config.yaml
model: "image classifier"
dataset: "stained colorectal tissue patches (NCT-CRC-HE-100K)"
train_examples: 45211
image_size: 32
crop_scale_min: 0.7
horizontal_flip: true
translate: 0.06
color_jitter: 0.2
targets: ["tissue"]
num_classes: 9
arch: "gmlp"
norm: "layernorm"
mlp_ratio: 2
patch_size: [2, 2]
layers: 16
width: 192
mixing: "mixup"
label_smoothing: 0.1
loss: "cross_entropy"
residual_init: "scaled_by_depth"
optimizer: "soap"
beta2: 0.95
learning_rate: 0.0035
beta1: 0.9
shampoo_beta: 0.95
eps: 1e-08
precondition_frequency: 10
max_precond_dim: 1024
one_sided: true
adamw_lr_other_params: 0.0012
max_grad_norm: 3.0
cautious_weight_decay: true
ema_decay: 0.99
max_steps: 8900
batch_size: 256
epochs: 50.4
lr_schedule: "cosine_restarts"
final_lr_fraction: 0
warmup_steps: 890
weight_decay: 0.2
adamw_weight_decay_other_params: 0.01
Rows from block 7 of a small image classifier, named by matrix and row number. Rows with one number belong to one neuron. Each number is 500 + 25 x the weight over its row's rms, rounded and kept within 0 to 999. All counts start at 0. Numbers have three digits each. After the name is the row's rms in percent of the matrix's.
Before each neuron's rows are labels from the 100 images, of 14848, where the neuron reaches its largest size: "colour at peak" is the nearest of a few named colours to the mean colour under the peak; "top examples" is what is common among them. Only what is clearly more common there than usual is listed. The data: stained colorectal tissue patches (NCT-CRC-HE-100K). In brackets: how many of the 100, against the usual share in percent.
# u: gMLP up (value half) (model.blocks.7.mixer.u.weight, 192x192), inputs 0-95
# v: gMLP up (gate half) (model.blocks.7.mixer.v.weight, 192x192), inputs 0-95
# out: gMLP down (model.blocks.7.mixer.out.weight, 192x192, transposed), outputs 0-95

colour at peak: grey (47 vs 20.4)
top examples: tissue: mucus (80 vs 9)
u.83 108:481527434487467502494479544470504458468475520507515470496488536527542519497509520482503522464469503525547521484519515477493472513484475533487486485490493475470505511512458460498496502494520509487455478484439514538548511509492486547499528492488518501518510447496555488491541496461479460504
v.83 137:513486501520498516522503530522519493507508474480529500509520502508495500489505527526528490492540488479503545487530464497507485470539481456538490519484459521506518489450527567540535517455474502528465511492537440498478509492484501486500529464493483515485528522516485510492515498517480552491
out.83 080:468505519448503530485488527508536532510475492484485512498484506511538469534523512489524519488485477481538534526478428501533529510506485528535474529514521530527476519516494486505514534514498486496497522482484483509501492549494501487516440499479532438527486557476500473523546533542496490506

colour at peak: red (57 vs 0.6); brown (39 vs 11.8)
top examples: tissue: smooth muscle (77 vs 13.3)
u.188 106:480480471563475528524483492471490506523469512515505511540517486495494519475534494499503532507516459513500538486496496476497510510493479485490492502463499471536478459518484503556505482482555515481535550503482528491491499480514501472537498526503495504517484506492472506442546496516475515558
v.188 121:460533483484495469473457507451508500513532458523481507497508493499497512502530504471492484504493471464489519438504438479479493496485479520536538517485488490493512523502505480502515516485553488493520505491471490511511541450504496519493471490487486485481568524504531510526553510500502500579
out.188 087:494508488568534548509489499480488527508537517525480504481514515508491497537603522492482458472516492521485516500488537509487540532516492482491465506554477521505549537516519497505538484528545524485515507551502489512499471503511481494481496523499485483531482502482529509492530500538499502515

colour at peak: grey (44 vs 20.4); brown (37 vs 11.8)
top examples: tissue: tumour epithelium (54 vs 14.9)
u.106 110:520531499508530542489566482502461479477468542550481495522488491502492497475495504452479503493495501500491480513516515529521494540515552494465481513511539520493478461495505516531514450470491511515524517489511493493511503518478495511511470514493508506510482455510465528450472497493458478459
v.106 111:491508512492504503474475513486494518493520496498492494491472520512471447524468498491459496524501509487474491481522493481488464482527547532500533482557494514518521520454523494519503519514468443501506469485490484480532493498470473509501469484504498513512525518561507521546506486536507515525
out.106 097:498491493519499505511510489493511486483478507477489524549535478518497498509478476517505464471535469432490457511493484513514472529471501502472484509509521534458502468484513511564513475533489511516496465472523488505486499527533513525507514503486527521485515504575512465513496503502492521489

colour at peak: purple (61 vs 1.9)
top examples: tissue: smooth muscle (99 vs 13.3)
u.107 098:465490515484493509542485503485527518507510470505525511535509507530521482526460469498494522511499505517499473524539485501534481493515525478456440498543451528487486479459526546445488484493475507535462472468481527495525440520466511508484507523526478489534458521516511510537504525506501507461
v.107 084:459487489468454480512476509489499530492488490519486505534524498543546532504460488558491510466534487493486524461518464501471485508492476496470477520485512518478521441498486520446497499468476515516501449567509510501480494519498542494470503543493451488516490500470442504528504529480555491491
out.107 122:527507540486477485511519496458505483489508522518518496475510490526534507538475478525496524491549478510532503505471472459525512512520466537490506513446467485498481499486496507483494481519490471497526541525507464515490529515531470522484528501475486471529529457481478506543443511516502476455

colour at peak: black (64 vs 0.6)
top examples: tissue: normal colon mucosa (47 vs 8.8)
u.4 071:500506507529521509535470475531507521506529433502488492496480492495485479462491489427486486530509536457503494545503503460476472526498493481512461508514493455483513491522531491487493507517483504505540527490499510469527489500486510504524467527491454466494549546526490477510495467457516476476
v.4 097:508479519532487481533497497504519508486490438459498478489467470492464457458495497500512458529483532467472477487473461487463482524504485477501528519500474451463535529531530512514523510519471475472536503546518503518507490468518490476535552504505498501468497561508469471531489454486515532512
out.4 114:511527491507520497494511482450522516455495558522564494501478452514495501568495472495520469493536505472481472527516494484480497549491488507490536477499448524463470548496479489476486522474479494428500515500493557529518516499512487511483486534512482539485478473507511505484515517479497450504

colour at peak: pink (74 vs 38.1)
top examples: tissue: debris (38 vs 11.2)
u.28 108:497511494475489459501528468480518502526497462498541495487512471542489508507513483524476503506528529491528474462486483489527485494536439467464495465534517527463509507498506587490486484505470496496492504547497480537534518531464465492459502529476500459482463505541494468507493495530526521474
v.28 074:516463504547510535508502510510556487504478526484515521508498455461480492487457494489488519556478454535448499472477492507493506511483494493488511514499484465476515458541527522482536476538506462542522455543531462555529498465496525501468531557486443535502507503504501515509536531523452509486
out.28 092:563486495470465488496491547525455483489495537504495504486494512494484492488455494456465507492472550528507527503498516503498436511520542492507492524524560525504494511535517462497519523504520498484495491451509497453464469465575520514545470451491515528507551494482513503496505513476534486492

colour at peak: purple (52 vs 1.9)
top examples: tissue: smooth muscle (80 vs 13.3)
u.184 087:478523489481491512524438450481525490502476497539503504530508479479481456531505460522469489501467551520532453525518495490490469461490500497471511464516462521558513489499525503467500495478486494472469514476486508491538506505487464496506509512499534501515444505493484539526526526532485515489
v.184 086:456490467458451475533484496489503513470485529516485507524506518551561533507510492481510514450529501471512465479495468515502491508516484496482501524508461534488551460449461519480497528472478483533484475506522511521520497504458507493462507495464485472517453502487453529536511515504570499521
out.184 115:490508558488463512491519518503492455517512535484470500509463501506515503519497523556492501451543473492494515503491485472525455460550492533540548489476485472511469488561523528538472468484507469490525490511479512504519464521512502519468509481466482445503522507475529518517493499530474491448

colour at peak: grey (52 vs 20.4)
top examples: tissue: lymphocytes (92 vs 11.2)
u.138 111:456574540488555473471485515525506533517537497487495487472546515544525488497475480469507464507502484505500514459460499498492494533485463519503526507515471501480490525502501490503491504502465508549494488501493554552490507512522532462473506514476521495511509507489494519528536516469522496530
v.138 093:497508471482534509509527494478506515514491545572508495516511475500501501490490517506482503522529504479506485494557515561488489533506511516468505453528525501485522501485480537492465484500479511532477519451512511449494455480480530489474464527505472515526456481479519535525482513513441437478
out.138 100:487530502487523526459495476541510489482506487484495499486553539544534488517478502512525501485473485527479492543466509500514534507498458521512523471484461516530513522522506497505534484481503539493504533517521511585461507524496531528479526510485481500439479507498518481496474498522530518483

colour at peak: grey (48 vs 20.4)
top examples: tissue: lymphocytes (35 vs 11.2)
u.2 100:513536504509490481498503481539459506507498459495521498497555496495507547457500455532486517475492488512493507520468536468527557492516520540526472474482542550484469462519542533506505471521505549493545515537510517500465521491538503502518531508500489524522548532474494475472516473484507522509
v.2 070:451519476494476515491469503522492504552515464486486444488542513514506526485508503503485497522510505476498469500522492490485508542475520476504561515454526483504466465518509513516510426474555540517531532505499518469508510441505509475504503483509476483483538518494499524517501441490462524518
out.2 080:482476495491482502480485456516486500533481503468501492504515454509499481534483480506522498481511508574528508515517460521496505520502502454500459496498484481508486486494485521489454444490502468503501476484436500493550541498496568492481527495474498486484468489477539480512438499506499471477

colour at peak: grey (41 vs 20.4)
top examples: tissue: tumour epithelium (34 vs 14.9)
u.68 101:460542513465529497487503504485485529518499548483491529532484489531482530506497468535478516503498464525473507505515505517501507515490512544498489467526471548500468466494506513507453477492504506504490452494485514517480501531506531525476513480478520467557536489494528503514468548525491497488
v.68 081:504530493489499480511463486476505513526516479455497498494487506506470467457529506493535457518541493442540459528523492507484465423508493513517524458465479508500528550508490484514522512506508482519483529483512542463517505477499495484515528482521479494475516531515519526533482445476508526481
out.68 084:498499491520517518492479505504500514517514482542505489480519467485526515510491476477484482556509479533560513524546496492512440483490480481513514510510499496457494480465490494526508455530499478521455522475474476501518528504509457505464461504524575485483491489534497553505525521512507510474

colour at peak: brown (45 vs 11.8); black (38 vs 0.6)
top examples: tissue: lymphocytes (66 vs 11.2)
u.132 087:515512471506467510500463456502516479525522484457541468487498544497505483487522527503494442489505531464513506489540480500506446471495474501542524484514466473502518534518497514489504501526499491463466533496476532473533490460485479510512545514518492496478500512534511481518511466436483492447
v.132 060:511478515503510484518512464529458517469495480480525493492509550454509511504482459467530494533550529477509471545484539513495516531534558521467499467519464523503480487481505522468518475473436503495489528499529482491516484485464530497519485504497481540491489527511542516480539479455530519466
out.132 102:525482510517502495508490525489540472498524479473501481495473524516440536501526572484475507517517520482478500488501495464493480461475506480498447501470502558486520517483497478509485470463502525528533496505485489469508543496501513496541527527514571520485499481529504575533507502485463484463

colour at peak: grey (58 vs 20.4)
top examples: tissue: adipose tissue (68 vs 10.3)
u.176 108:490514467497521518519479512467546509475474531487453529523462509491526480518509478452535533518469506527523484489509502500469480518493480484467495515508481474498489500525497454492499506496510499518463504493477508510584485535507510534486502506519526504497460466517533519502529513515521492504
v.176 108:490493524513524493491462472515515524457573470501535533530520521489484513517468483534482507533527492492512522503523493488497487449517490492531507491516434514526523480469538527495535526484532499534475524468528468479481487504485504487480526539514430507517535503544483541482503513534491528488
out.176 093:484522492447514462540462488495470454495497523513505514487502465515485486505482476524522483488485478552491534518467509510475487503524505483494482496520480513510493468491479529530498523521498444498457489466476530528494480555497502524519534501496549484521506495478498425501471497455505484520

colour at peak: brown (44 vs 11.8)
top examples: tissue: lymphocytes (75 vs 11.2)
u.3 105:506535508500502492491466468510547521575510515492484518483461440506494494510521495518490485520541518514466488463499482494467497510509462464516490488536492516475512501509511563504459477509565512495470482538479547485529539496485486470458542536500440486524514503488517492500522479491472502508
v.3 106:535509507480493510467431468491521493574494540480502534478467451468468493497512543514498522538539520521472429497498483491536519490504470488504504484531515518484499491509500559459505464516526514487461485524505494487524528478490470494503514510471450501498516505513461485527510489490433502494
out.3 096:486446513502536519510499529476506457477425479473522507491471513508463551456463519539489555544496488474546509518489492517533543487513498548494508499477515496464499449495527512495533489539466505462503507494515511497490483490490476497518496514470479497491523473490456506536500504485498504526

colour at peak: brown (31 vs 11.8); purple (26 vs 1.9)
top examples: tissue: tumour epithelium (93 vs 14.9)
u.175 100:496540463461522506497475565453486519497522521507531471498501490486496497507509522513543500493496531518495554483560509513483469508468497515485513429534495517496490500479435500518525521502487495588446505482469506488513527498496480529483490522499507454520474445509525494517473487533494478466
v.175 113:475506478483486525526491519493516501507482530507485499511480488490515475512503484443518541501442526494465519476540476500456440557537519465479510518500495505530518495499511507502506520483495490493485464506489460493529509461457504539518498511481525482489493481566489513507513503533531531530
out.175 096:505556505504543504514471465467488490483518482490535509527508504501487491511477480466483493491536492469441532519492482464476470536501474517467478521463560512483492551530491481526472467501493482483531551500478517486519518502510519513532515495489508512485523488560485473497492542492494519520

colour at peak: white (64 vs 26.5); brown (29 vs 11.8)
top examples: tissue: debris (33 vs 11.2)
u.50 098:483511516509524545526523494495500533515494523540485523477496495509529556520529507467536493520522491501541480514494502526471493509468484466506544519489513498496525468504519508517521502414540552549483507473535482549487513507506569471455505493500502484488520507510486521478529506529500494481
v.50 065:471559480470461469516473475472481504488472508486559505516514472544512533473498468489482457454545502474525547500531520497497488497519498528493425469533533501482491508522483473487448511486476470528509494504505559510525471502499505569516506507470526526535514509465487518511487520482470491508
out.50 113:500480522490506535457502505546514498478561494533472527521497504479510484546522482544458507512518484529490481515487506484526480508493493536500548530548471512537539569502479493512497509491529482446480512508521507516469521508466480505521466520503477443472519528479496531485488500468501508530

colour at peak: brown (60 vs 11.8)
top examples: tissue: lymphocytes (50 vs 11.2)
u.146 098:516515493501502522504488493471519513484469533501499504471457510517507468494505513436525498550501505473495499492501467510466433493504494499506506498550468487476528539484497475476510559493470465496477482502482489519567521530499517553520510470475522524488504469546512515527522511510486522506
v.146 093:493495502496519498544522455524474504514516474546464538497541459502515545500505460532474511484483480494513526481517478502426529500552505466506522490481518491565493462545517543516516500462513540497495475479536520514469515492515548502533531463502499487514500548434482498513516492511507487512
out.146 076:499543478512475508568479508456486476530474508519499505531485486508478489528494498507507531499482504540522490450497506505518494498527528484484509486511515491526518478525490501521487475507542505524485440519474466487514489482499506516512498574480491470533460502537513506519448503518524492522

colour at peak: white (68 vs 26.5)
top examples: tissue: adipose tissue (48 vs 10.3)
u.63 093:457525506524536505483497513512530561546521521516533480497506485494488533494505512491460473528538495469488475506509488495498471511432493534526547520517475501477485525492517491523454491493502504484539512472499543517486479478488501427450465480507523486520518516498525553507482521527484512514
v.63 087:518489480460452530503464475515471498496509474472500485511515500447514501488527469490484507452467499498519544501533475462470512462569539517501491458487508555511513498530506497521512543482499484477483470496526505492512525472506470537546534514526488534526492530516524474518512460511531522478
out.63 085:508516469484480534497514470523469489507542450523495521507481535495500530530539494539500498511496509494527499557487517519502494516511527492500516504489486500462490448450484470516496504485526527476509516489488487493488503552474494504475515476470472526425517543464513463517473505501528507564

colour at peak: red (52 vs 0.6)
top examples: tissue: smooth muscle (74 vs 13.3)
u.69 097:468500494483505538520495522500498548488502512518498494517482478501533493519474491504501525500552539523476500520518469510501489515532547531432510481538501525484526455484492492536523519535461483509487443498494485497534522550473498490491504524485497476520495491517526504520509512532557487498
v.69 102:475532502499501496471472463500511497527512488517477562520489481514493516501506519476512487501480465491537529443492480500518494493472441507545554504498508449515483507509541474513485522524541490503504544464482488503494529465517526486508503527468489511487545534494496540501552536469506497589
out.69 106:526527520516489485487507467457509485456482526518528461514470470459530497518486546497501516488467485514515546491477496485542497495510482482498524540499523493548436521516545514500475528514527488482484499513481504545477532504525473501514487485498499494515473531558496529516480517553474470544

colour at peak: pink (78 vs 38.1)
top examples: tissue: debris (51 vs 11.2); tissue: smooth muscle (41 vs 13.3)
u.27 090:463493476515523474543518504466508517519481497502493485547454502515504503509506529485488482461518525473540499514525524504487464514481501485487493537526444473508463509494464513549435502538483534522501526468446503490520516508504490469502516523514523515487522487515527517470497472510518477517
v.27 080:493508494433482464491521480479468535525494518505522508494528517507538529506515468485483539483525545467551520510489525498470485531554511535481489463510550530456496493471497559494487532455468520450500462499508534503496537506475501516513476564438459471533491501494508509512535491468514496457
out.27 114:526509486512486503500490502530496507513508519460542508541491535457485507500490526509511507445512520505465507461495497488469473441473473501532489518563504497516509519500514471470501461507490493495559533489525514529512459527502528497508491505519525488492484544462498481549491534509497487499

colour at peak: grey (49 vs 20.4)
top examples: tissue: lymphocytes (37 vs 11.2); tissue: adipose tissue (32 vs 10.3)
u.157 081:511520487451475551509478497514474480492475479489506482492530526464534483508517457470498475446485522481511505525522455486512482498489541507489482501531514530482505518527505457479524497488486474494470498540467560509531510463537492508529505513528486562509503531514468518527545464494549551467
v.157 098:542483491490467555501489553547469500468474476494498466503522509455514472474499482473503485449478515517523461529519466491493508487505558491506505515488501523503502512484516446492536519463496497483453501514529517506523519438503502506512499483534483565515509508506472511501563451494510522465
out.157 094:501497508476524511530495490510511496501420477523472535489494482489491464515482502513522511486483461554535466489461514535460441535479499454494516494457536498485501478532570499506449514492501533436549474492495502492524503477521485529484490490468466545507524482507522481454518473487533482452

colour at peak: grey (50 vs 20.4)
top examples: tissue: mucus (33 vs 9); tissue: debris (31 vs 11.2)
u.113 090:486542473496496491500493495519533473545489513494503506537494514503532499493503529496529544504542500514512504512510491508531502479482458490483504502483508506444499518477467543462507465522478543512458532474493480527510497488519504487458528478518494492523437495501543544535516493497464463465
v.113 102:524473532518542507448513489502478522472497488469500497475489506534457474452486541471501467541486515518502499494510489505474507519523521477497549499495527510515505503532577497497541502532499457484505494525505438527515518475470500492524457531507494500467550495525506458499485486493518504506
out.113 103:514467518490506493467499512537488524501533480467520477490524504501486550527553500511512501603515501459495482453508473474523485498509493510490468514516480498491464511545497442518482520517524550524460565489502491488470538500487481526480497492514501502461501486464495509487444486474471485518

colour at peak: grey (51 vs 20.4); brown (28 vs 11.8)
top examples: tissue: mucus (50 vs 9)
u.166 065:536484465499506513526523470496532462483514450494492500518514485497506532536520467489427505504515485498497543446499477510481505468507505469497535506504537480531498493538486507548489509494534482499501524517498471513544459505521477488515524517497467450508499505512493505513532486510507532502
v.166 096:493526504461466471492511508485444505556505479503486479491511524494532564510482464486482505470492492505496496513454523501522529538493511535515489485506531548530514483458507525501477506458515508501512447490510513495502507494482508549476488507514494524548541499484525501477540491500486524533
out.166 117:485516486540496485492474489520545492464465492478558514529516480482498506521487551517511498498488543453522482494530465524503495510498481535520477526510506483486503505526466486478488467497454507511510544458499498547526529533526538452540500496456507479530515495480473488495509474498531509461