Weights of a small image classifier: 32-pixel images, 45211 training examples.
Rows from block 7 of a small image classifier, named by matrix and row number. Rows with one number belong to one neuron. Each number is 128 + 24 x the weight over its row's rms, rounded and kept within 0 to 255. All counts start at 0.
Before each neuron's rows are labels from the 100 images, of 14848, where the neuron reaches its largest size: "top examples" is what is common among them. Only what is clearly more common there than usual is listed. The data: stained colorectal tissue patches (NCT-CRC-HE-100K). In brackets: how many of the 100, against the usual share in percent.
# u: gMLP up (value half) (model.blocks.7.mixer.u.weight, 192x192), inputs 96-191
# v: gMLP up (gate half) (model.blocks.7.mixer.v.weight, 192x192), inputs 96-191
# out: gMLP down (model.blocks.7.mixer.out.weight, 192x192, transposed), outputs 96-191

top examples: tissue: lymphocytes (38 vs 11.2)
u.173 [139 163 135 100 143 136 140 106 101 137 105 137 131 137 122 147  95 137 112 139 129 150 141 123 115 114 160 145  99 144 129 153 154 130 155 125 151 176 146 144 136 126 134 121 113 132 107 125 130  91 136 191 155 105 140 161  92 101 124 104 128 108 126 132 142 130 140 116 121 138 181 166 142 132 139 122 137 124 102 114 165 133 134  96 160 132 137 145 121 114 121 129  98 193 115 150]
v.173 [131 149 130 110 127 137 114  93 119 121 125 119 122 192 141 126  85 145 113 147 123 150 143 147 144 116 123 155  70 128 173 149 146 150 184  75 138 151 121 175 204 122 147 149 162 144 118 113 113 152 165 100 103 109 144 133 167 158  90 125 126 148 144  99 101 123 121 141 109 160 125 139 144 144 116 185 138 130 115  94 137 153 131 120 160 124 108 135 105 114 141 141 153 169  97 148]
out.173 [130  77 140 147 117 146 141 189 100 152 123 106 143 152 124 104 152 124 146  73  63 121 135 113 143 117  71 117 109 135 170 137 145 108 122 168 140 127 109 144  96 102 143 113 119 133 168 109 142 149 112 140 102 117 112 139  90 186 128 103 124 149 103 121 131 175 115 100 159  86  96  93 142  93 110 117 111 147 183 158 149 136 130 133 133 117 168 147  78 159 118 152 139 111 103 129]

top examples: tissue: lymphocytes (73 vs 11.2)
u.9 [122 120 123 157 140 167 146 114 126 122 133 141 115 156 125 113 105  71 124 123 136 147 137 135 128 127 127 121  98 169 165 155 133 140 159  99 121 115 165 115 155 142 142 123  98 179 117 128 100 148 158 105 125 168  91 102 148 158 133 114 140 108 140 174 124 163 130 161 182 100  92 128 109 119 143 159 124 144 182  91 127 155  98 125 125  88 113 139 137 163 129 108 105  95 102 125]
v.9 [109 117 152 129 119 116 135 105  96 126 102  95 158 167  88 116 114  97 128 104 132 136 133 138 159 153  85 129  99 128 165 132 159 143 121  89 126 117 177 154 126 123 120 120 119 160 140 108 132 151 139 121 166 161  97 106 154 154  51 154 150 109 117 136 139 152  76 158 135 112 129 147 138 135 123 178 146 120 156  98 189 132  93 111 111 104 107 167 102 161 107 110 125 124 120 122]
out.9 [132 146 131 107 122 134 117 105 146 141  95 122 113 115 113 127 129 170 125 131  70 154 112 145 170  97 152  78 132  78 106 160 122 123 108 145 109 130  98 112 106 118 108 133  98 119 147 121 114 155 141 125 172  91 123 133  89 122 127 137 124 132 125 114 152  80 109 160 131 122  94 135 198 144 124 135 121  97  89 125 138 170 139 129 169 151 161 115 111 140 127 141 124 150  79 127]

top examples: tissue: tumour epithelium (51 vs 14.9)
u.117 [ 93 149 127 163 115 137 121 156 130 189 143 133  92  92 169 121 126 142 112 155 149 142 140 156 134 120  96 125 136 147  96 116 114 137 123 138 134 123 100 134 117 149 136 139 146 121 125 135 160 154 146 117  84 123 123 152 131 128 119  51 152 124 136 173 135 119 144 158 160 123 106 117 113 173 172 189 141 124 116 109 118  76 148  85  88 122 120 131 123 101 124 137 146 131 112 131]
v.117 [ 97  73 124 112  90 114 111 115 102  93 155 105 133 157  86 152 137 122 117 133  86 108  81 112 136 125 121 115 105 122 161 141 136 121 128  84 146 104 183 152  77 127 162 127 157 142 107 118 101 122 140 132 137 142 143  96 156 169 131 143 101 109 119  94 106 168 101 104 167 128 143 121 118 129 111 118 162 113 125 148 112 187 104 172 178 134  86 150 120 154 149  95 146 107 127  82]
out.117 [141 146 134 109 143 128 112 127  81 166 114 130 116 137 157  93 115 113  99 114 145 156 109 156 133 124  87 166 152 129 117  91  82  99 171 150 156 179 129 104 142 132 119 128 150 135 140 106 144 136 104 141 109 146  89 140 114 104 127 149 150 150 111 121 151 109 166 163  93 155 130 109 100 116  86 152 136 145 163 100 137  98 168 106 117 167 161  73 158 137 108 128 138  75 135 113]

top examples: tissue: tumour epithelium (66 vs 14.9)
u.191 [130 143 118 145 128  98 106 165 142 140  94 141 125 133 164 106 141 152 156 134 105 126 103 106 148 122 132 131 142 131 191 105 137 120 133 130  94 139 140 154  99 152 152 141 165 148 107 127 113 151 119 117 123 160 134  81 108 122 147 126 150 121 115 135 126 135 137 138 119 181 166 126 128 102 153  99 119 156  93 141 170 142 140 144 158 123 101 136 186 115 160 112 130 132  84 135]
v.191 [144 125 125 111  79 136 135 130 100 115 151 144 151 118 123 181 109 143 140 132 165 122 110  80 153 138 138 107 100  99 186 128 125 155 147 133 147 111 153 147 131 174 139 160 158  94 128 132 168 119 140 115 153  99 131 148 118 141  95 109  97 109 142 134 162 123 122 150 109 105 133 114 148 118 126 131 123 105  89 189 143 121 114 145  85 130 137 153 128 143  84 157 149 123 123 145]
out.191 [103 126 136  73 171  97 149 108 157 151  99 109 112  84 149 126 151 138 137 100 104 127 139 103 115 158 125 127 116  89  75 136 128 128 110 133 161 126 102 142 124  75  96 108 121 120 117  94 113 144  97  84 138 115 114 172 149 115 176 109 135  80 119 141 137 145 135 138 161 144 110  98 154 129 163 112  85 143 144 116 112 126 168  94 147 153 142  89 149  97 145 126 114 136 211 130]

top examples: tissue: lymphocytes (50 vs 11.2)
u.146 [147 129 121 162 102 117 136 139 118 122 124 121 153 146 137 139 151 116 111 168  98 160 188 171 163 122 137 147 111 126 122 177 176  96 145 105 103 134 155 167 126  89 131 153 161 141  94 142 148 125 121 129  84 154 104 105 171 171 124  99 101 142 127 120 114 134 117 150 114 114 166 126 101 156 149 145 156 110 128  72 120 152 140 157 130 119  92  82 129  93 162 107 137 115 114 115]
v.146 [106 127 144 111 112 158 147 138 110 145 141 123 128 172  99 116 134 143 126 127 167 125 122 127 133 122  89 127 129 143 127 118 128 155 104 101 147 112 117 103 156 146 155 147 144 158 136 134 147 133 132  86 134 108 114 135 113 116  51 142 174 125 139 168 106 135 129 146 150 124 127 147 170 149 101 176 118 132 114 155 154 128 150  80 136 164 166 162 125 153 105 141 131 124  97 138]
out.146 [ 87 127 131 116 138  93 103  99 171 160  93 121 146 155 155  79 173 112 143 125 105 115 149 127 116  97 122 142 183 162 144 161 113 140 129 126  95 137 129  69 185 131 107 118 146 117  99 135 119 144 145 129 114 147 142 130 152 112 125 168 126 111 122 145 123 142 151  92 137 105  89 126  68 146 116 156 125 111 181 159 160 128 124 151 115 160 145 163 129 139 143 151 184 159 145 142]

top examples: tissue: lymphocytes (67 vs 11.2)
u.119 [122 122 127 137 137 156 122 116 153 186 111 146 111 161 147 116 115  99 124 162 124 137 135 137 101 138 140 109 162 106 131 193 121 125 166 122  94 145 110 131 141 103 159 157 157 142 122 136 143 150 147  90  79 150 131  92 173 128 123 145  98 106 136 157  54 110 154 120 154 139 161 120 104 128 108 150 119 107 161 139 123 159 135 144 127  90 137 127 142 130 135 134 112 132  99 101]
v.119 [127 139 114 171 109 145 101 174 123 176 129 111  98 116 163 133 136 106 147 158  92 167 113 144 100 139 167 148 108 126 152 178 123 119 159 113  90 127  86 129 137 148 128 135 130 116 123 121 130 132 135 121  94 125 157 129 147 127 132 104 101 106 124 129 111 120 167 112 131 121 158 129  94 130 121 110 145  84 143 116  81 144 200 168 119 131 148 126 133 126 138 140 143 114 118 138]
out.119 [112 166 121 135 168  95 176 120 137 116 122 158 129 156 115 132 106 144 122 174 130  96  94 123 110 127 103 117 130 153  96 163 116 109 144 154 113 122 113 109 117 128 135 103  69 138 117 111 105 132 118  72 130 146  99 101 124 109 119 165 129  96 163 136 129 153 149 141 136 149 135 126 108 155 122 166 134 126 120 103  87 129  89 105 140 121 160  97 133 179 111 136 127 123 127 145]

top examples: tissue: lymphocytes (100 vs 11.2)
u.24 [139  92 119 123 148 102 133 105 116 138 113 129 118 184 124 130  77  81 159 111 120 122 152 116 170 139  91 137 115 179 210 148 145 100 132  91 126 156 156 112 142 152 135 112 146 156 132 115  93 142 162 115 128 170 124 113 175 127 114 128 129 122 116 153 118 137  98 162 125 134 123 126 122 120 126 161 143 158 197 122 153 148  78 121 151 130 134 132 112 161 165  90 140  86 117 118]
v.24 [156 122 177 125  87 146 144  85  98  96 170 127 165 114  94 136 122 111 160 103 155 137 132 109 133 157 158 124 115  95 176 162 167 114 136 121 113 128 161 155 123 129 146 143 135 122 109  88  93  99 158 148 123 140 119 142 101 160 111 135  82 124 104 135 134 135 118 153 105  83 127 121 121 109 121 127 147 111 112 116 122 134 115 154 147 109 144 159 108 134 122  88 134  35 118 158]
out.24 [131 127 112 125 122 110 104 121 157  87 122 163  71  89 139  93 126 136 136 115 109  95 120 108 149 114 122 120 148 105  97 135 130 154 131 166 102  85 114  48 103 115 128 100 104 119 140 129 113 148 100 130 159 167 108 149 107 149 138 146 139 143 129 130 122 100 140 129 124 167 105 128  98 108 123 114 106 120 141 135 131 171 123 156 137 146 112 143  98 137 153 153 124 160  69 105]

top examples: tissue: tumour epithelium (46 vs 14.9)
u.19 [148  73 157  70 104 123 159  87 126 143 159 104 112 146 132 146 143 123 132  99 149 127 122 113 147 130 129 127 125 119 160 100 136 144 160 129 122 156 159 115 164 177 177 129 165 150 164 147 156 137 154 123 131 148 120 138 118 124 125 153 161 117 159 130 131 133 122 121 107 155 131 107 151 141 122  94 115 162 163 126 171 119 125  93 137 122 176 137  80 133 152 114 100 127  96 156]
v.19 [145 106 136 143 119 139 163 128 147 104 131 148 171 122 164 120  78 114 182  90 151 148 137  97 176 132 112 129 107 124 176 127 129 145 141 142 169 144 130 127 153 181 152  98  94 140 134 117 118 128 146 119 149 147 114 118 155 107 123 147 170  97 130 150 168 112 142 184 123  86  94 144 158 129 127 110 144 160 154 111 195 117 104  80 110 106 138 154 127 176 118 103 134 107 116 129]
out.19 [122 109 147 130  99 108 112 144 130 103 156 160 105 163 142 145 122 146 179 145 137  96 126 128  97  83 144 148 140 171 145 146 130  90  87 127 155  69 153  98 147  98 131 133 140 122 127 113 135 136 132 112 110 138 151 136 167 116 111 148 137 131 131 116 109 112 142 139 116 144  84  93 117 153 140 163 157  86 105 115 109 160 137  70 105 136 121 118 145 115 149  98  82 152  73 168]

top examples: tissue: lymphocytes (75 vs 11.2)
u.3 [124 150 105  93 135 129 116 122  89 109 126 142 140 162 119 155  78 118  95 145  98 148 159 118 143 117 156 146 116 140 123 141 166 144 162 119 146 157 143 128 138 149  96 143 119 121 109 117 157 122 147 170 142  96 118 173  84 103  90 102 138 102 130 105 172 140 143 135 144 138 183 125 121 126 145 120  90 125 123 121 168 157 129 113 146 146 122 142 137 137 128 152  95 189 113 147]
v.3 [142 140 164 114 146 161 132  99  85  89 162 126 136 148  91 122 124 134 120 113  96 169 122 127 137 129 134 127 107  86 145 135 149 142 148 124 143 142 141 139 130 133 118 122  64 122 101  91 121 106 139 151 158 117 110 156  81 136  95 146 125 115 104  91 154 133 176 123 139 129 168 126 148  95 129 137 137 134 136 121 164 157 123 124 181 118 118 167 139 154 124 133 100 122 125 157]
out.3 [131  81 158 163 131 132 143 130  80 107 143 137 145 156 150 101 156  98 163  94  81 112 125 133 164 134 101  98 129 112 182 153 115 120 140 161 125 138 139 135 141 109 111 132 117 166 165 133 166 137 120 145 139 131 120 139  96 181 148 118 128 181 120 114 127 165  98 125 137 117 131  79 113  90 115 116 108 126 174 122 113 137 109 124 122 119 138 141  90 155 130 155 101  99 104 121]

top examples: tissue: tumour epithelium (99 vs 14.9)
u.174 [126 122 135 128 163 105 186 123 131 105 120 133 135 103 110 163  90  82 138  97 164 131 145 124 125  75 100 137 159 134 146 114 135 155 120 173 117 139 143  93  96 168 133 148  61 112 163 114 142  93 152 130 135 101 116 131 125 156 175 143 134 119 137 156 142 103  95 148 123 109 107 116 133 142 137 141 115 150 133 116 163 112  67 112 131 140 141 177 122 157 131 165  93 112 132 143]
v.174 [101 151 133 139  94 122  95 118 119 136 150 110 111 122 148 115 158 182  91 161 116 127  92 144 115 139 131 108  95 123 144 139 130 128 131 141 125  86 111 172 100 156 115 163 166 141 101 132 130 163 100 137 104 130 141 128 149 114 113 132 120 149 127 126 128  84 132 127 134 166 111 101 123 137 139 120 159 109  84 147  85 145 143 170 111 159 123 135 125 132  99 124 179 162 125 138]
out.174 [ 79 143 121  84 168 132 112 156 119 134 135 100 149 159 139 134 128 135 106  94 140 153 126  93 104 106 139 143 117 106 122 165 186 145 140 141 108  74 136 177  98  90 128 119 129 173 115 110 107 141 103 130 133 140 150 135 139 108 158 147 134 147 124  98 129 104  91 113 150 129 138 115 120 141 118  81 137 143 110 118 107  96  52 130 139 118 129 154 103 130 116 155 136 159 161 101]